python train.py --train_examples=26041 --encoder_rnn="lstm" --fusion="cross_attention" --decoder_activation="gelu_tanh" --optimizer="adamw"
Rows from block 4 of the text decoder, named by matrix and row number. Rows with one number belong to one attention dimension. Each number is 128 + 32 x the weight over the matrix's rms, rounded and kept within 0 to 255. All counts start at 0.
# v: attention value (decoder.blocks.4.attn.v.weight, 128x128), inputs 0-127
# proj: attention output (decoder.blocks.4.attn.proj.weight, 128x128, transposed), outputs 0-127
v.114 [139  86  86  31 107 154  81 149 122 174 105 176  88 142 140 133 156 127 146 140  70 182 165  96 151 149 122 144 150 127 211 113 131 113 175 159 159  98 160 153 146 126 101 111 114 139 201 124 132 129 122  94 127  90 162 134  84  81 113 137  97 152  71 118 167  60 112 136 149 123 149 179 178 176 111 126 149  58 127 161  91 131  68 178 214 152  81 173 181  80 128 158 149  80  61 173 139 193  89 189 144 128  17 100 147 170 136  82  86  57  66 120 159 147 148 158  90 162 127 113 123  80  96 115 190  72 128 167]
proj.114 [134 166 115 194 161 106 149  47 108 123 145 136  79 125 140 182  99 170 191  77 202  66 172 145 103 100 108 124 142 173  50 183 126 112  81  88 170 172  81  97  74 159 160  82 176 192  68 121 144 121 187 127 159 119 144 133 117 107 169 139 143 128 119 120  77 162 159 170 108 157  91 140  96 103 121 152 148 117 111 103 228 157 138 106  23 132 126  85  36 166 126 184 154 143 131  94 100 150  87  94 129 155 173 157  63  84 119 120 124 116 135  68 135 170  90 158  78  81  88 144 136  92 155 153 127 172 102 156]
v.115 [137 168 150 157 194 140 121 157 136 120 138  85 102 134  91 104 128 130 125 118 139 113  92 108 123 128 106 127 138 147 123  89 135 169 108 166 111 117 113 115 166 154 163  98 155 140 134 118  92 115 160 127 103 155 104 109 127 120 132 107 106 135 122 151 125 155 115 134 111 127 116 122 101 145 103 114 130 147 137 126 131 164 149  88 136 103 129 146  94 123 124 128  95 106 130 145 117 176 142  95 156 104 135  88 128 145 158  95 126 123 137 135  90 134 163 156 117 127 153 121 132  89 171 132 100 156 135 184]
proj.115 [115 122 154 156 122 118  98 126 157 124 153 156 153 103 121 144 145 125 121 117 137 196 134 146 109 145 100 146 120  56 124 170  96 132 148 103 103 117 118 129  95  86 105 139  95 135 146 135 136 102  98 143 124 110 141 138 166 170 103 125 137 149 130 116 157 140 129 121 139 125 155 126 149 164 139 122 123 125 111 127 123 118 101 149 120 137 129  88 166 107 136 142 145 171 128 113 179  95 151  98 125 112 122 139  93 112 115 138 126 148  97 109 153 106 117 132 129 141 127 127  97 159 117 122 145 128 103 103]
v.116 [148 159 117 147 170 141 132 143 131 119 117 148 120 140 139 106 133 166 108 122  57  92  85 162 103 135  80  82  97 131 113 133 142 130 111 118 139 121 154 160 164  83 116 109 128 116 137 108 122 147 155 165 146 120 110 120 143 104 179  90  81 104 191 187 125 157  85 127 157 145  73 141 101 140 100 158 128  90 127 133 166 179 106 135 167 109 146  93 109  88 102 157 150  58 165 158 171 130 180 103 181 148 182  98 131 133 111  93  94 161 189 126  99 112 148 155 141 143 117 122 102 125  88 131  90 127  89 174]
proj.116 [ 80  81 144 157  79  95 112 131 143 126 130 120 130 109 165 138 147 176  89 147 152 124 133 163 121 142 167 162 154 160 110 103 110  78 137 121 126 162 100 155 157 105 122 188 109 135 157 145 110  86  65 107  91 143 106 150 120 166  83 135 149 126 132  85 142 161 103 155 122 112 134  77 178 131 114 117 139 125 129 148 108  73 118 135 130 125 111 161 158 109 152 118 158 165 146  68 168 127 137  96 119 118  81 149 114 148  92  97 152 149  74  82 160 120 129 105 130 154 147 117 185 137 164 186 171  92  46  49]
v.117 [122  98 174  52 139 145 160 199 128 147 101  58 111 140 150 127 159  89 161 142 202 166  77 112 157 145 105 149 194  83 127 134 121 182 191 159 120 173 130 179 147 107  73 140 105 129 156 123 105 179 128 111  88 108 125 159  62 165 163 144  93 158  56  94  91 160  73 151  88 161 106 165  70 135 131 142 162 183 134  97 124  92 122 139 143 122  67 195 133 212 137  96  94 148 132 158 156 130  98 226  79 134 136 135  74 131 170  67 217  69 143 102 158 184  92 111  59 122 167 106 139  94  85 130  92 162  78 132]
proj.117 [115 233 102 144 115 101 103  47 176 154 162 144 101 116 165 160  82 154 159  92 115 140 151 163 102 126 112  73  91 102 135 108 157 116  57 118 107 140 121  84 125 143 126  41 137 137 126 119 186  84 103 207 177  66 148  71 150  91 168 122 112 114  93 187 141  79 162 137 110  85 122 131 138 156 193 111 156 129 101 133 143 120  95  92  85 117 161  91 146 100  84 148 198 115  97 129  97 206 165 153 115 103 153  25 153 134 166 156  53 116 120 148 164 118 131 145 153 110 112 147  54 134 180  90 202 113 224 151]
v.118 [162 142 135 109 127 128 121 124 113 126 119 117 131 150 174 123 134 102 134 144  83 116  71 158 139 155  51 101  94 126  99 167  89 164 132 135 125 176 139 155 143  98 113 134 158 128 116 125 138 187  89 150 119 109 176 177 119 109 111 146 144 108  90 185 139 150  97 149 181 136 133 130  63  91 158 140 126  80 157 150 119 121 110 166 120  71 138 140 108 172  91 178 134 102 157  87 194 128 133 175 164  97  72 131  89 118 133  75 139 113 191 127 162 160 121 187  93  74 143 127 109  73 159  98 117 121 170 126]
proj.118 [114 118 103 141 126  90 151 101 171 179 165 121 117 140  91 155 180 148 161 140 121 153 163  84 123 113 123 166 112 148 101  99 168 104  96  96 132 127 167  98  88 139  98 126  97  98 114 134 139 109 129 123  97 107  85  66 116  99 170 102  62 116 120 162  70 126 150 123  89  69 158 130 181 167 163 116 168 155 149 158 147 127 106  94 101 184 125 133 130  69 138  86 194 121 108  98 129 100 137 111 103 133 144 107 135 169 139 133 109 121 131 142 125 111 138 115 164  89 139 138 153 141 183 211 177 117  96 112]
v.119 [166 164 122 127 168 125 107 211 122  84 146 110 125 135 141  62  75 177 130 159  78 101 130 133 155  96  92 123 137  83 140  79  95 143  97 112 203 134 137 130 108 208  91  67 117 107  44 131 104 156 138 117  89 176 136 126 181 143 128  67 126 131 116 126 100 165 144 133 115 139 141 148 116  98  79 150 139 136 159 112 133 113 128  98 186 107 120 190 118 120 174 104 102 149 113 134 139 166 130 125 133 116 141 127 190 150 154 137 112 146  98 118 121 126 104 156 159 154 104 123 174 125 120 138 103 172  99  78]
proj.119 [122  48 162  87 122 113 139 124 110 118 120 176 135 143 113 143 176 204 115 126 130 172  99 121  89 177 135 110  85  94 111 153 164 155 186 153 110 130 116 157 118  60 175 158 139 138 186 143  97 142 101 152 110  73 113 161 107 120 154 128 114 147 154 158 116 151  83 121 150  98 131 119 117 159 105 104 133 134  90  99  88  92 122 121  77 116 106 128 122 132  78 164 142 135 177 151 133  88  98 134  83  80 135 136  68 130 137  93  97  99 156 125 168 150  91 114 148  92 133 167 121 153 159 122 179 134 154 187]