From a checkpoint of a small encoder-decoder audio transcriber.
Model: encoder arch crnn, encoder activation relu, decoder width 128, decoder activation gelu_tanh.
Training: adamw at rate 0.0022, 10300 steps.
Rows from block 2 of the audio encoder, named by matrix and row number. Each number is 128 + 24 x the weight over the matrix's rms, rounded and kept within 0 to 255. All counts start at 0. Numbers have three digits each.
# conv: width-3 conv (encoder.blocks.2.conv.weight, 96x96x3), inputs 20-39, a 3 kernel for each
conv.0:136140129146127098146113169109086141125096161124139128136093136136147135088212143128084114129066185135163130107158130111139139118080155120159162131123120130072156114101153117137134
conv.1:138097099103165138195115092146099080134087082155153154131145141123090119160116162136128134205109131118118111141073089143142107134067095131091090150113165120152149132115117198109089
conv.2:138145088135097122128129131096141239143126098141135075147128095105103112096078092124103083118076113122097087167132118125102094130103108140100101120149184131091136116106126126101063
conv.3:101124136094130096116107141132146119136085132109119154099128129130160115113129173134141135122099153160152120151137112118053137089090115122170144105155106130086113130144131131123146
conv.4:124134135077097102137091094127147110147150137124129152121124156099121118134165185138106108125130134136137140168140139126143145119124131150108101091080113108121136107082117144157120
conv.5:114172145108158154113101127143159136130141131129109135122143112117106109109059135142108138150171103096120143136095108136099170143142120088098087179137130095164144139078146135099126
conv.6:056119139164169108096144143153144128085107101147127125127111143147146108126146118158128105089117114139136096118106085118112102083118137124098071140130137127086146107112100088122114
conv.7:117132117105120154144138150122145182156156141151118090121104135141137120103087131140115136144142082110083118161140121126138119134122170142102139109130167106128151139137135151119122
conv.8:112100126130133119139136111149083146114111116090150161119151128110114122095153146131091135117101148099111142137094129147095132126116149132076177124116165123162111115124135145126118
conv.9:133121128112110129119106133126130091135113137159154151152133154110085146170215156119113158136127104154117146108126133136154157120130128168135134108097107119118121102108143128109131
conv.10:140135118158168113147118139136094085136118125152122132134065160123134115116127162154094084160090164137122122116091081120138127144094140127090155129107137145118146135096102148104145
conv.11:137145122126140144091170176111120165128133090127123120151106110121116134132166141102121116119150121125098129118120129091141119128107089104081102114149178098157132099098125123099100
conv.12:108113115107161129123158093132131099135136135167127126128124149128102131130127136166132147174114141134110124120110097135112132138106124092160080116157125111182144149114126100124097
conv.13:121149124145139127093104090135074128124169140132201164147182117145120100118136148161150122112167160143168125117075122126130178175183115129106109123123136143121135122119138105087115
conv.14:152130104154093171093114131131154102162150101150135107137131130135098146123151118102102123156110071130090091116089120154171104193118065142128123127121156098162127105148123117160126
conv.15:157125118132142127124093134077167136149102116148123120155112127140124158116147121123133136116148109144111138115145134105155119160108128144123130139159123126143126138149133133118139
conv.16:106126147130138179156099114118190126150089137144125137128126110137121148146066120155180125161163059144151150118118156120139118119128123170104148062057152174089135162126123145108137
conv.17:112101123113137162128107135149183128115039122121097145118082145094158113111109131101105143137131125127115134138156150128127108042106133112116128137145148125116130131130121150114134
conv.18:129124138121145114127106120113135135175132135122121132137141131194126153113125134099090127118144130082081131063083123139132137175114130130090152168144150109158115149135132141099138
conv.19:135109124107040113140153126079132131128091115122128128133131137148098108144099119132175131089141131158124137112166135103135112098115137186093085121115129147072140143122117122156113
conv.20:131151113130167109147089091135132148109203107114168119126159115164114161127128121105110137097110111116126097110103129149138091147172105143151101121143128128161115134112147133104144
conv.21:117078138143143158141097134132112134138092175124134142155082128154152134135151128100099062129124150099115114125143117121062120106107149125115149134163133156126149138137133126137142
conv.22:094155135064166104121167135130156177085132136075080143108155153081140136143140145090108117092091131100125102108109122159132114083140125126126116148111150078135132118134129135172134
conv.23:137102094135153154136186129141079145153102154102168144135129095108121137148144127110091097138097174139137136136089144147110135137113162144159152152143160117150122058160154101121142
conv.24:131125102120105101150142154105108145163164131128155163126148136125101089113158155105149183144131156096187177147204148146149157152129133121131152111050157119095144148105115161139131
conv.25:145154131112085171130116138143139168115170147149157101144156105140125117163154110166145129070143098158156124181116089134170151190137126111147146135134147134094148117111129140093115
conv.26:049136078120142135166133092112143160067145094127092120115131123167200095119110104101116146117144144130105120117122120137166111162128103125136137155148124106157156164156135075124157
conv.27:100120122117223105138149144130155114094115108129127126099125124169158075101085171154121091126140105130166137154116134111096124138137102092173131149111109132173115172109102142136118
conv.28:110131101121093142106138100114144118115119080123116147137092148139127151100181129141104110138065167113132122122147097134096159158135109133121136102131076155113125129111135114158123
conv.29:106153152134142114166122129105168134123157139148144122113156123135114133098127124136117148076132135137124129130153128140162166151145144141103142114152112141099146130115126160111107
conv.30:147141131130144073112131131103107148112143136132099140130106138145158112103133148153113135096116188143139123133138146134104132130118129098154135153106086140105122115116113098104154
conv.31:128109139130139134137091087128089120129101158133094167147037175115132084150102111133120142155016165140129116125149108123165144131083153139105129111128111111090124128128133121119155
conv.32:103100141144163136113159143147149123085096128138111111134090134154189098137143129100163133115101108121172129182188120121115116087148127116156161141139131110146126122132137124132126
conv.33:109159153151130123130090175137124123124187139175167071171133124120108145122133115150095113137160053159151115076128161103182108165133132120100152126129119120122124104129123106093141
conv.34:146132134139095106094125160115128136081179129121126136097151141128130126098115144100134115093164129097094131126109150108167102122125125087148111107141131133139118152157116117170117
conv.35:099122134134169096147121125130145152108135134132152114127127124142125100119162117141129129090147128111150095080096143068131130128149131108138080142115137123128117138119132097090149
conv.36:113149108107147099131089133156070124138158153139157114134135128120128136147128149122102111128134111116115165138127148121129164132163134145115098107125128165083128205157105171142130
conv.37:133140124115141111105118112126055118139082105120168123129155142138147113124127151160213155113120106132133160125119113116138150165084116128129141141093140134155121134178109125165106
conv.38:107118124121147162097181101146137106113169153141165152106146144110092150164090098138160114118158130147129120163145114130109114079170156161122136093154105182126126182155137148163131
conv.39:102094125147110122156071077105107110112107146122104157107079136116152103113125117106143138118069177142125095123131106128146155084151117136101141111140142135151057139122142145112170
conv.40:132108096107125115146134139140156195129073088145109105125092104115109104139083126081105109147146087099102125080104110104116096091072087132131152154151158114126143112119141094105114
conv.41:100151123154105142087123111064141104107125141144101130150151139147096131099180124162095107097058128109102117107141123132055150125178148127145148107118099223115155155113122123149136
conv.42:115091128133176139133152131112097123144086158152175113158114133133107145147121136159202116126132121136147137130147134140129134091119140145139154066125116180125121173184120124164132
conv.43:121146137139121152116158077144124152127070102114103162128134144134163122106155139129094123084119188149080132137091094108072136100092126172129093137155133127123138100105132161086074
conv.44:109136098108108147136127122099118157119156133137127104126118130115136132109130075138111106126135161098111113135147148136073109108133139090102056089134158147145123172155159113154124
conv.45:118095118120160106134129136186087137152070147129156125120116125124138148154101126106200135117099119138124140132148138127097123119094132133111151127078155147132142126205113132147139
conv.46:156125127127146147126131115141123154150143122151120134142108116142105177119161115113118121129128171099126118141164092129123119149078088120141181129118105102130140089112173131115155
conv.47:131143115129137124110150145151143139151116113116144133117121128132172101146140129090128139124151145139112124133144135118134153148092156140135135101090117154100120104203153124174173
conv.48:120127146131164131133153129125103112169135132112118125138126128117155072136138132098126110119084139133115129128102142129123146109187130164152120112145117136103117129111127126157110
conv.49:131113133056204121128143124109093091178091130141084110154091137097168147143112148141155124141007124100136151116118158136154120150109130092197147102147117198206114146127113142119135
conv.50:121080123123145134135127140135108128135089137116127087123118100127147173141151113113111143130160077116110125106141148144157141115088142166140155053084121158119118123124140147132117
conv.51:128141129141072130137130133145106123115147130133148127145151113099098134160140114156107123132149113157152125143105153114126118144117093131092105133146120169127154119113123144109147
conv.52:141090126141179121105152101139080113142103094130118111134069128091184150151062134128124155125024141138137141136122120121141136161063113133159124128152114141151107105172121124095125
conv.53:104142112135104117171089137123090158093144102142104141124120127110100142100133096142057136130154164126101101127144143139122092095079117086089093160120109128160094150125148146130155
conv.54:111119124101143152134164158127141137105153122116107107102114113133113124140109127137076072093167115114018076156112114163070107101116144163111147108156130166104156177139116151183105
conv.55:086056149102170093143138086171125152115085111114127114098116116092135122126118140138152109112128120161161108110173103138124120136126110131081110119093150141127139123116151124121139
conv.56:102118117149167144102143111081162161126121110096121145096151134110176118103096160122145129021106145127162136144126123146086119098136105166138101147114126133123166107135134110140121
conv.57:172093105082104091095177070117123142164115120130120116137123116103133139138111136129143110146088116120045136118124119077148108183112142155094131103126120147103129113154121116170101
conv.58:128119131115153125095169137103091125138130122126090149140143107130124100131146153146127137130069158126116128132100135131084156107148125148149108107132114153235099145093141132139131
conv.59:126108138133205128128081137124115159118131118073161113081149116150080117118100119121145132077135115102190112148078151148157128128139135099141147166124140138136134123126133113133113
conv.60:145082138124139145112176119140146140155119120117106122124112136114148135139122115121157108135100104107179127160155100163128127147140150104137114141144123140131141140134149102148142
conv.61:166190156102106119144106135111147123145141151114096122123117131132120119124128127116116116123174123134119115143154115133149121134150162154116127132093082111129126088096121117135135
conv.62:177141122148104124145129129123143128160159137103098121119130121131120164141128131101118115133109124136114111103168138186110119134134144162115109112124141096136111108090142121134146
conv.63:143166160149149074106168122155112069152109159137114126129129128143116094168106191106170106144139133148165135137154118145139172177139135169102118113118121106160123111098115114153133
conv.64:171173133145136147107133153126105150119138138116101109113098125126153174105130115147078140131129117134128123160092122123118119145107137114151150114125135133128151118106156138106147
conv.65:073056106141132124149158115147145137118121105127133141129099125111123120119119131138137133147120119108158137160159139189094113132131118126135140144146137149117117133121125140141133
conv.66:113147134116106121139141110119130158159139139085089159108110161085157187117126130120143120122104156155132121145142138144145125163173143129134106140132077151144147109106133125151133
conv.67:121145143148152149110131103168129101124179140127160142136152136084175105148171144155132153111158121153181171136149091124152160172178142141109094130110113135106131116112140118115120
conv.68:144189136143111099121128163142099116132165149091123142119164129168121084105148144141129106049128131127105123114119155136162145124187130180156127137118125133140126152132124147130149
conv.69:052133155131140126130124166123101122148145142134133110123130125139095127132139122123131102109102135108165115146115129145125130108143128079205105139133122112157121142121150145136134
conv.70:137141124119111102135147123140090131101139126128129156114150143129069127131107151154128159137114140164129148147133164146153112174119131136163110133127103113143120110130130128115151
conv.71:116120141106154145141105144125123139135121123138115126144067150133158144128144128118118129122118159080127156065193147088139124117106137090161125133111128154110121165112123130135151
conv.72:142170155079062083161092120117152119107150128130103109134102139155123112122138093141111131115152130169066134104144133095135113144144152116121145143136127098123110154123135115147133
conv.73:098088113123094125145117134119129129154098135123136131129135132119153121135102129118121135087154127124110136163133137121108122116136153131095135080117161147133128131148117161153118
conv.74:080090096110005147124092107070093145079119139080090129094134124176080101113145126070066130104146168070055119125092109170111143123126141118103115055120174156159158160158123198215124
conv.75:130116126105132135147163107117131132138105113135134114138110103122164113129129128135150098119152132134146137120171125114118130123124106094123116113123137111151126118145145132146142
conv.76:112124146102119144112154128091155158043111129149113097135123100117192122139136133162121138094045085145109141125147142154109117119148120116111140090138129057082127146115142118104086
conv.77:143048106159107118077181071109120131133118147136111123164058129155113133148136137153098091130072139162101130083155139133137080128087117145125085127072126156145135116145120113170153
conv.78:099132095106076146118056128147103048099081135123128139122138139128131133103160141132152132116164137120095116101113134133144107103095138143071158136054134088157127139115122159130150
conv.79:139129113107182117123145085083134143118129116102137168133108155083171140164072118124160136103152142136170147168113090131111117133131108108182137162108100117151135105148154133146133
conv.80:142151118146092114122108136133093095090141135123150146110180111144136097140102111147150128102117131172086120156097117086127146118158109157092110101124128103134155110149116125132116
conv.81:116127128132155136108128123126108127181034129127112145154065133129145129130120140108146121161093152111137149120133110133153123154100127140148176141116131120161112061087099072080086
conv.82:157119123150140164131082126100120133121093118119097104115104139171161150125113117121069122087154109110066120135147108126093102086113131125096134111139149139133128142137146128121126
conv.83:123162141159123121105092117119122132148164116113142133102142114116098120153143132091127125122158131084112105130142092111072159126134120131092102144134128134124122081126140135161114
conv.84:147113134084158109140153121125103112116113147126135129134095125131137137141111126162133143147081119129122134121121131131161132100122149144120111106137110126097113130121119124122133
conv.85:129145161138187157148128123135158110136129157134143171125153143116134125166073089096123103107165159108151145151138128120135130141159153104083127174182147115182100107149107126074094
conv.86:146127126121116101145157096107127142176120108127129133090156131093162126175056167089130146110108150156124096199082113137111120109125091148143079108165124120095133125167126153126112
conv.87:094121149137170132137137099138105133134114130141145141148121126137127135113130126156128140131129155113148141083125136103092109135122139111133068134131118123149125107116142090116118
conv.88:137132132133073189149152125116126119132148107143158121132119125086097153123172109094141151137147073150134121124136117128099144104145138110105162127123096123133139087145142107161098
conv.89:140115119131142114109146113161102138130130158149165145140145132132103117123148157091156151129123163100163142118196132141122144156116140113105156131140173128092136114113134118132125
conv.90:163130131101082158138133119103122160091192140155157161139134154131092128100159150130067139157140109071107180095166144108179096155157108085167146174158140083150109125121143136177137
conv.91:161101112118165121112131129130141135149113137114149148111159140157168127127123127118166116130142125121145143097099116104160121148114146112168128142135133134138136130127138102138115
conv.92:131119132129112145140133124130113095133157124130129124099159137127113110134132118120094153090123142094117148112084144166101132088121141176103084133183109142140125147084123161092116
conv.93:117093119102208127086143113100120153129115112144162117126142114128158073131147131128132094128140126143146133133152158142142133098135104148159133178144136122136106135126127118144124
conv.94:144141137141144124124167122138133077047124124152112123128118146144107149154142123109114117171121145132120124126133121119142107076139136123133117135061085128128133135120130122121119
conv.95:102130126129088161161153125131118103089115114182120135126124111176104134104159112128110136119123143123099119139139126138086112045097127139138163086151139150130131160109120150093107