Weights of a small encoder-decoder audio transcriber: adamw at rate 0.0022.
Rows from block 3 of the text decoder of a small encoder-decoder audio transcriber, named by matrix and row number. Rows with one number belong to one neuron. Each number is 50 + 12 x the weight over its row's rms, rounded and kept within 0 to 99. All counts start at 0.
After each neuron's rows are labels from the 100 texts, of 14848, where the neuron reaches its highest value: "fires on" is the input token at the peak. Only what is clearly more common there than usual is listed. The data: short read English sentences (LibriTTS-R). In brackets: how many of the 100, against the usual share in percent.
# fc1: MLP up (decoder.blocks.3.mlp.fc1.weight, 384x128), inputs 0-63
# fc2: MLP down (decoder.blocks.3.mlp.fc2.weight, 128x384, transposed), outputs 0-63

fc1.162:69 33 42 45 71 39 41 18 44 43 58 44 52 37 55 37 53 61 35 40 56 50 29 47 60 54 52 60 43 55 41 42 54 54 27 54 44 72 41 53 53 48 40 41 74 69 33 69 57 45 58 31 45 23 65 71 36 41 31 56 54 53 42 59
fc2.162:35 43 46 44 55 39 59 33 37 51 58 53 38 62 60 44 41 43 51 36 55 32 49 57 39 37 68 55 41 56 56 60 43 70 63 67 34 22 64 41 48 45 34 51 80 59 50 42 39 63 38 39 55 43 47 56 52 54 48 59 47 79 63 65
fires on: "you" (11 vs 1.9)

fc1.361:51 31 42 55 64 33 50 46 50 29 59 42 44 47 54 51 67 62 73 40 56 63 67 58 47 38 67 74 54 58 50 52 63 48 42 53 61 67 49 27 64 73 11 50 37 47 60 56 49 38 51 45 54 40 64 56 50 19 38 34 66 40 42 23
fc2.361:31 57 53 30 43 61 55 51 36 41 37 38 50 47 52 43 37 39 47 60 52 57 16 57 44 68 52 44 46 50 53 47 50 45 49 42 58 46 42 50 28 49 64 39 52 41 30 58 57 72 54 38 45 58 52 82 34 55 39 70 44 44 41 42
fires on: "turned" (16 vs 0); "going" (14 vs 0.1)

fc1.54:58 60 38 55 68 36 47 42 61 44 56 44 66 50 54 51 65 61 55 41 46 51 65 54 63 49 34 54 35 79 52 54 65 44 44 43 63 69 50 50 32 63 46 61 57 51 22 64 48 54 54 59 41 41 31 58 44 55 38 42 52 61 32 30
fc2.54:75 55 54 38 58 64 49 43 60 52 57 49 63 47 42 43 46 55 42 38 49 32 39 73 53 60 54 41 69 43 54 38 39 71 55 51 43 36 44 62 37 39 47 20 66 41 51 56 43 50 56 37 57 49 65 43 68 35 27 57 58 39 62 45
fires on: "do" (16 vs 0.5); "in" (15 vs 0.8); "want" (9 vs 0.1)

fc1.308:59 51 38 55 56 48 61 38 50 63 63 51 37 38 55 54 31 53 44 49 33 41 55 31 57 56 56 65 32 53 58 70 60 54 37 45 49 76 47 75 47 54 40 47 56 52 51 44 51 23 33 28 47 43 55 74 52 60 34 73 42 46 27 46
fc2.308:58 43 56 42 61 72 55 54 62 51 34 43 59 48 50 53 38 45 42 57 57 40 42 49 45 63 72 42 38 41 23 38 66 76 34 59 57 39 37 42 54 47 63 46 48 56 53 30 33 48 45 46 57 62 39 50 52 42 42 60 45 28 37 48
fires on: "you" (37 vs 1.9); "what" (26 vs 0.6); "how" (18 vs 0.2)

fc1.294:59 48 57 42 56 33 46 31 63 62 33 32 44 66 56 67 73 50 36 48 29 50 61 30 49 45 54 38 62 55 67 56 43 49 60 49 32 82 74 63 43 78 42 46 49 64 46 55 50 38 35 43 55 56 38 72 51 27 49 64 27 77 40 53
fc2.294:29 69 55 61 64 50 42 32 54 53 31 46 77 44 62 41 63 39 54 34 47 62 49 46 44 58 53 37 50 58 64 52 71 25 37 38 52 67 56 39 36 51 28 56 42 59 34 34 64 39 49 49 37 57 15 42 45 44 57 58 54 46 51 43
fires on: "just" (30 vs 0.1); "that's" (29 vs 0.1); "is" (17 vs 1); "what's" (10 vs 0)

fc1.121:52 43 49 49 54 57 28 32 40 57 53 75 42 21 56 39 42 68 36 47 47 55 63 53 81 56 61 55 51 64 26 36 44 29 27 50 50 51 37 35 45 43 55 42 51 60 55 75 69 17 60 58 53 52 61 61 56 44 70 36 56 51 47 64
fc2.121:28 51 61 53 41 61 56 37 37 50 55 42 53 57 49 48 42 40 59 38 41 58 63 49 31 63 54 59 64 67 42 28 53 40 22 53 34 37 58 55 34 47 37 38 75 63 58 39 40 56 40 59 55 19 55 71 44 52 46 48 46 49 28 62
fires on: "you" (17 vs 1.9); "it" (15 vs 1.5); "this" (9 vs 0.4)

fc1.49:52 32 43 47 51 28 49 45 78 25 76 46 43 55 61 48 49 66 48 38 29 45 67 48 60 34 60 56 46 67 51 53 70 54 38 52 70 62 13 45 43 55 37 31 58 49 45 86 44 59 60 56 56 50 63 55 39 39 50 50 36 39 44 52
fc2.49:63 67 64 52 62 42 43 36 46 62 58 63 40 45 11 39 36 48 62 64 61 43 53 71 37 59 51 50 61 46 47 58 34 60 64 39 42 42 64 46 43 53 48 47 51 47 41 65 58 61 52 40 32 78 35 51 55 57 60 36 45 63 32 53
fires on: "do" (9 vs 0.5); "over" (9 vs 0.1)

fc1.141:42 77 61 51 50 22 38 53 61 59 53 45 51 54 52 58 64 47 55 37 48 63 57 61 50 58 51 45 28 41 52 47 60 40 49 64 65 67 65 26 57 54 56 53 66 61 32 54 63 52 47 34 34 38 63 51 46 30 56 67 32 55 59 22
fc2.141:37 70 38 33 51 43 54 56 51 42 59 61 43 27 47 30 45 54 45 38 55 62 44 38 48 59 54 50 43 52 33 54 20 53 48 45 47 36 45 57 45 60 45 65 25 39 58 55 45 47 61 33 57 57 47 34 69 66 46 59 65 65 61 30
fires on: "you" (24 vs 1.9); "say" (14 vs 0.2); "so" (9 vs 0.3); "not" (9 vs 0.7)

fc1.137:72 73 43 48 58 56 30 38 67 64 38 47 36 51 66 42 43 45 60 24 50 47 52 33 60 55 43 49 56 64 62 61 58 58 56 58 38 59 34 59 51 62 47 55 31 50 30 51 31 41 50 38 48 53 47 47 66 50 63 45 32 59 51 45
fc2.137:38 54 47 28 49 57 41 51 31 51 41 52 50 52 57 62 19 58 62 54 64 31 46 52 35 36 62 66 52 39 41 60 56 43 33 56 53 46 44 41 52 18 35 46 33 54 71 62 51 43 58 64 58 42 59 50 56 56 66 40 40 59 36 55
fires on: "do" (37 vs 0.5); "take" (11 vs 0.1); "you" (9 vs 1.9)

fc1.368:27 67 46 67 50 25 50 52 69 39 50 39 54 33 36 53 31 45 62 51 42 73 35 70 59 61 64 52 59 61 56 55 68 48 43 64 61 56 28 29 40 82 41 61 51 28 61 52 44 44 37 56 38 33 56 58 52 43 36 75 55 54 40 28
fc2.368:57 66 57 51 43 44 72 52 46 38 45 62 53 34 48 46 41 33 35 34 27 71 44 54 61 57 36 64 62 45 58 54 38 39 73 28 61 62 30 47 48 50 36 43 51 35 57 58 54 67 58 72 71 37 77 45 45 41 57 61 53 65 41 61
fires on: "you" (33 vs 1.9); "he" (12 vs 1.3); "the" (7 vs 3.3)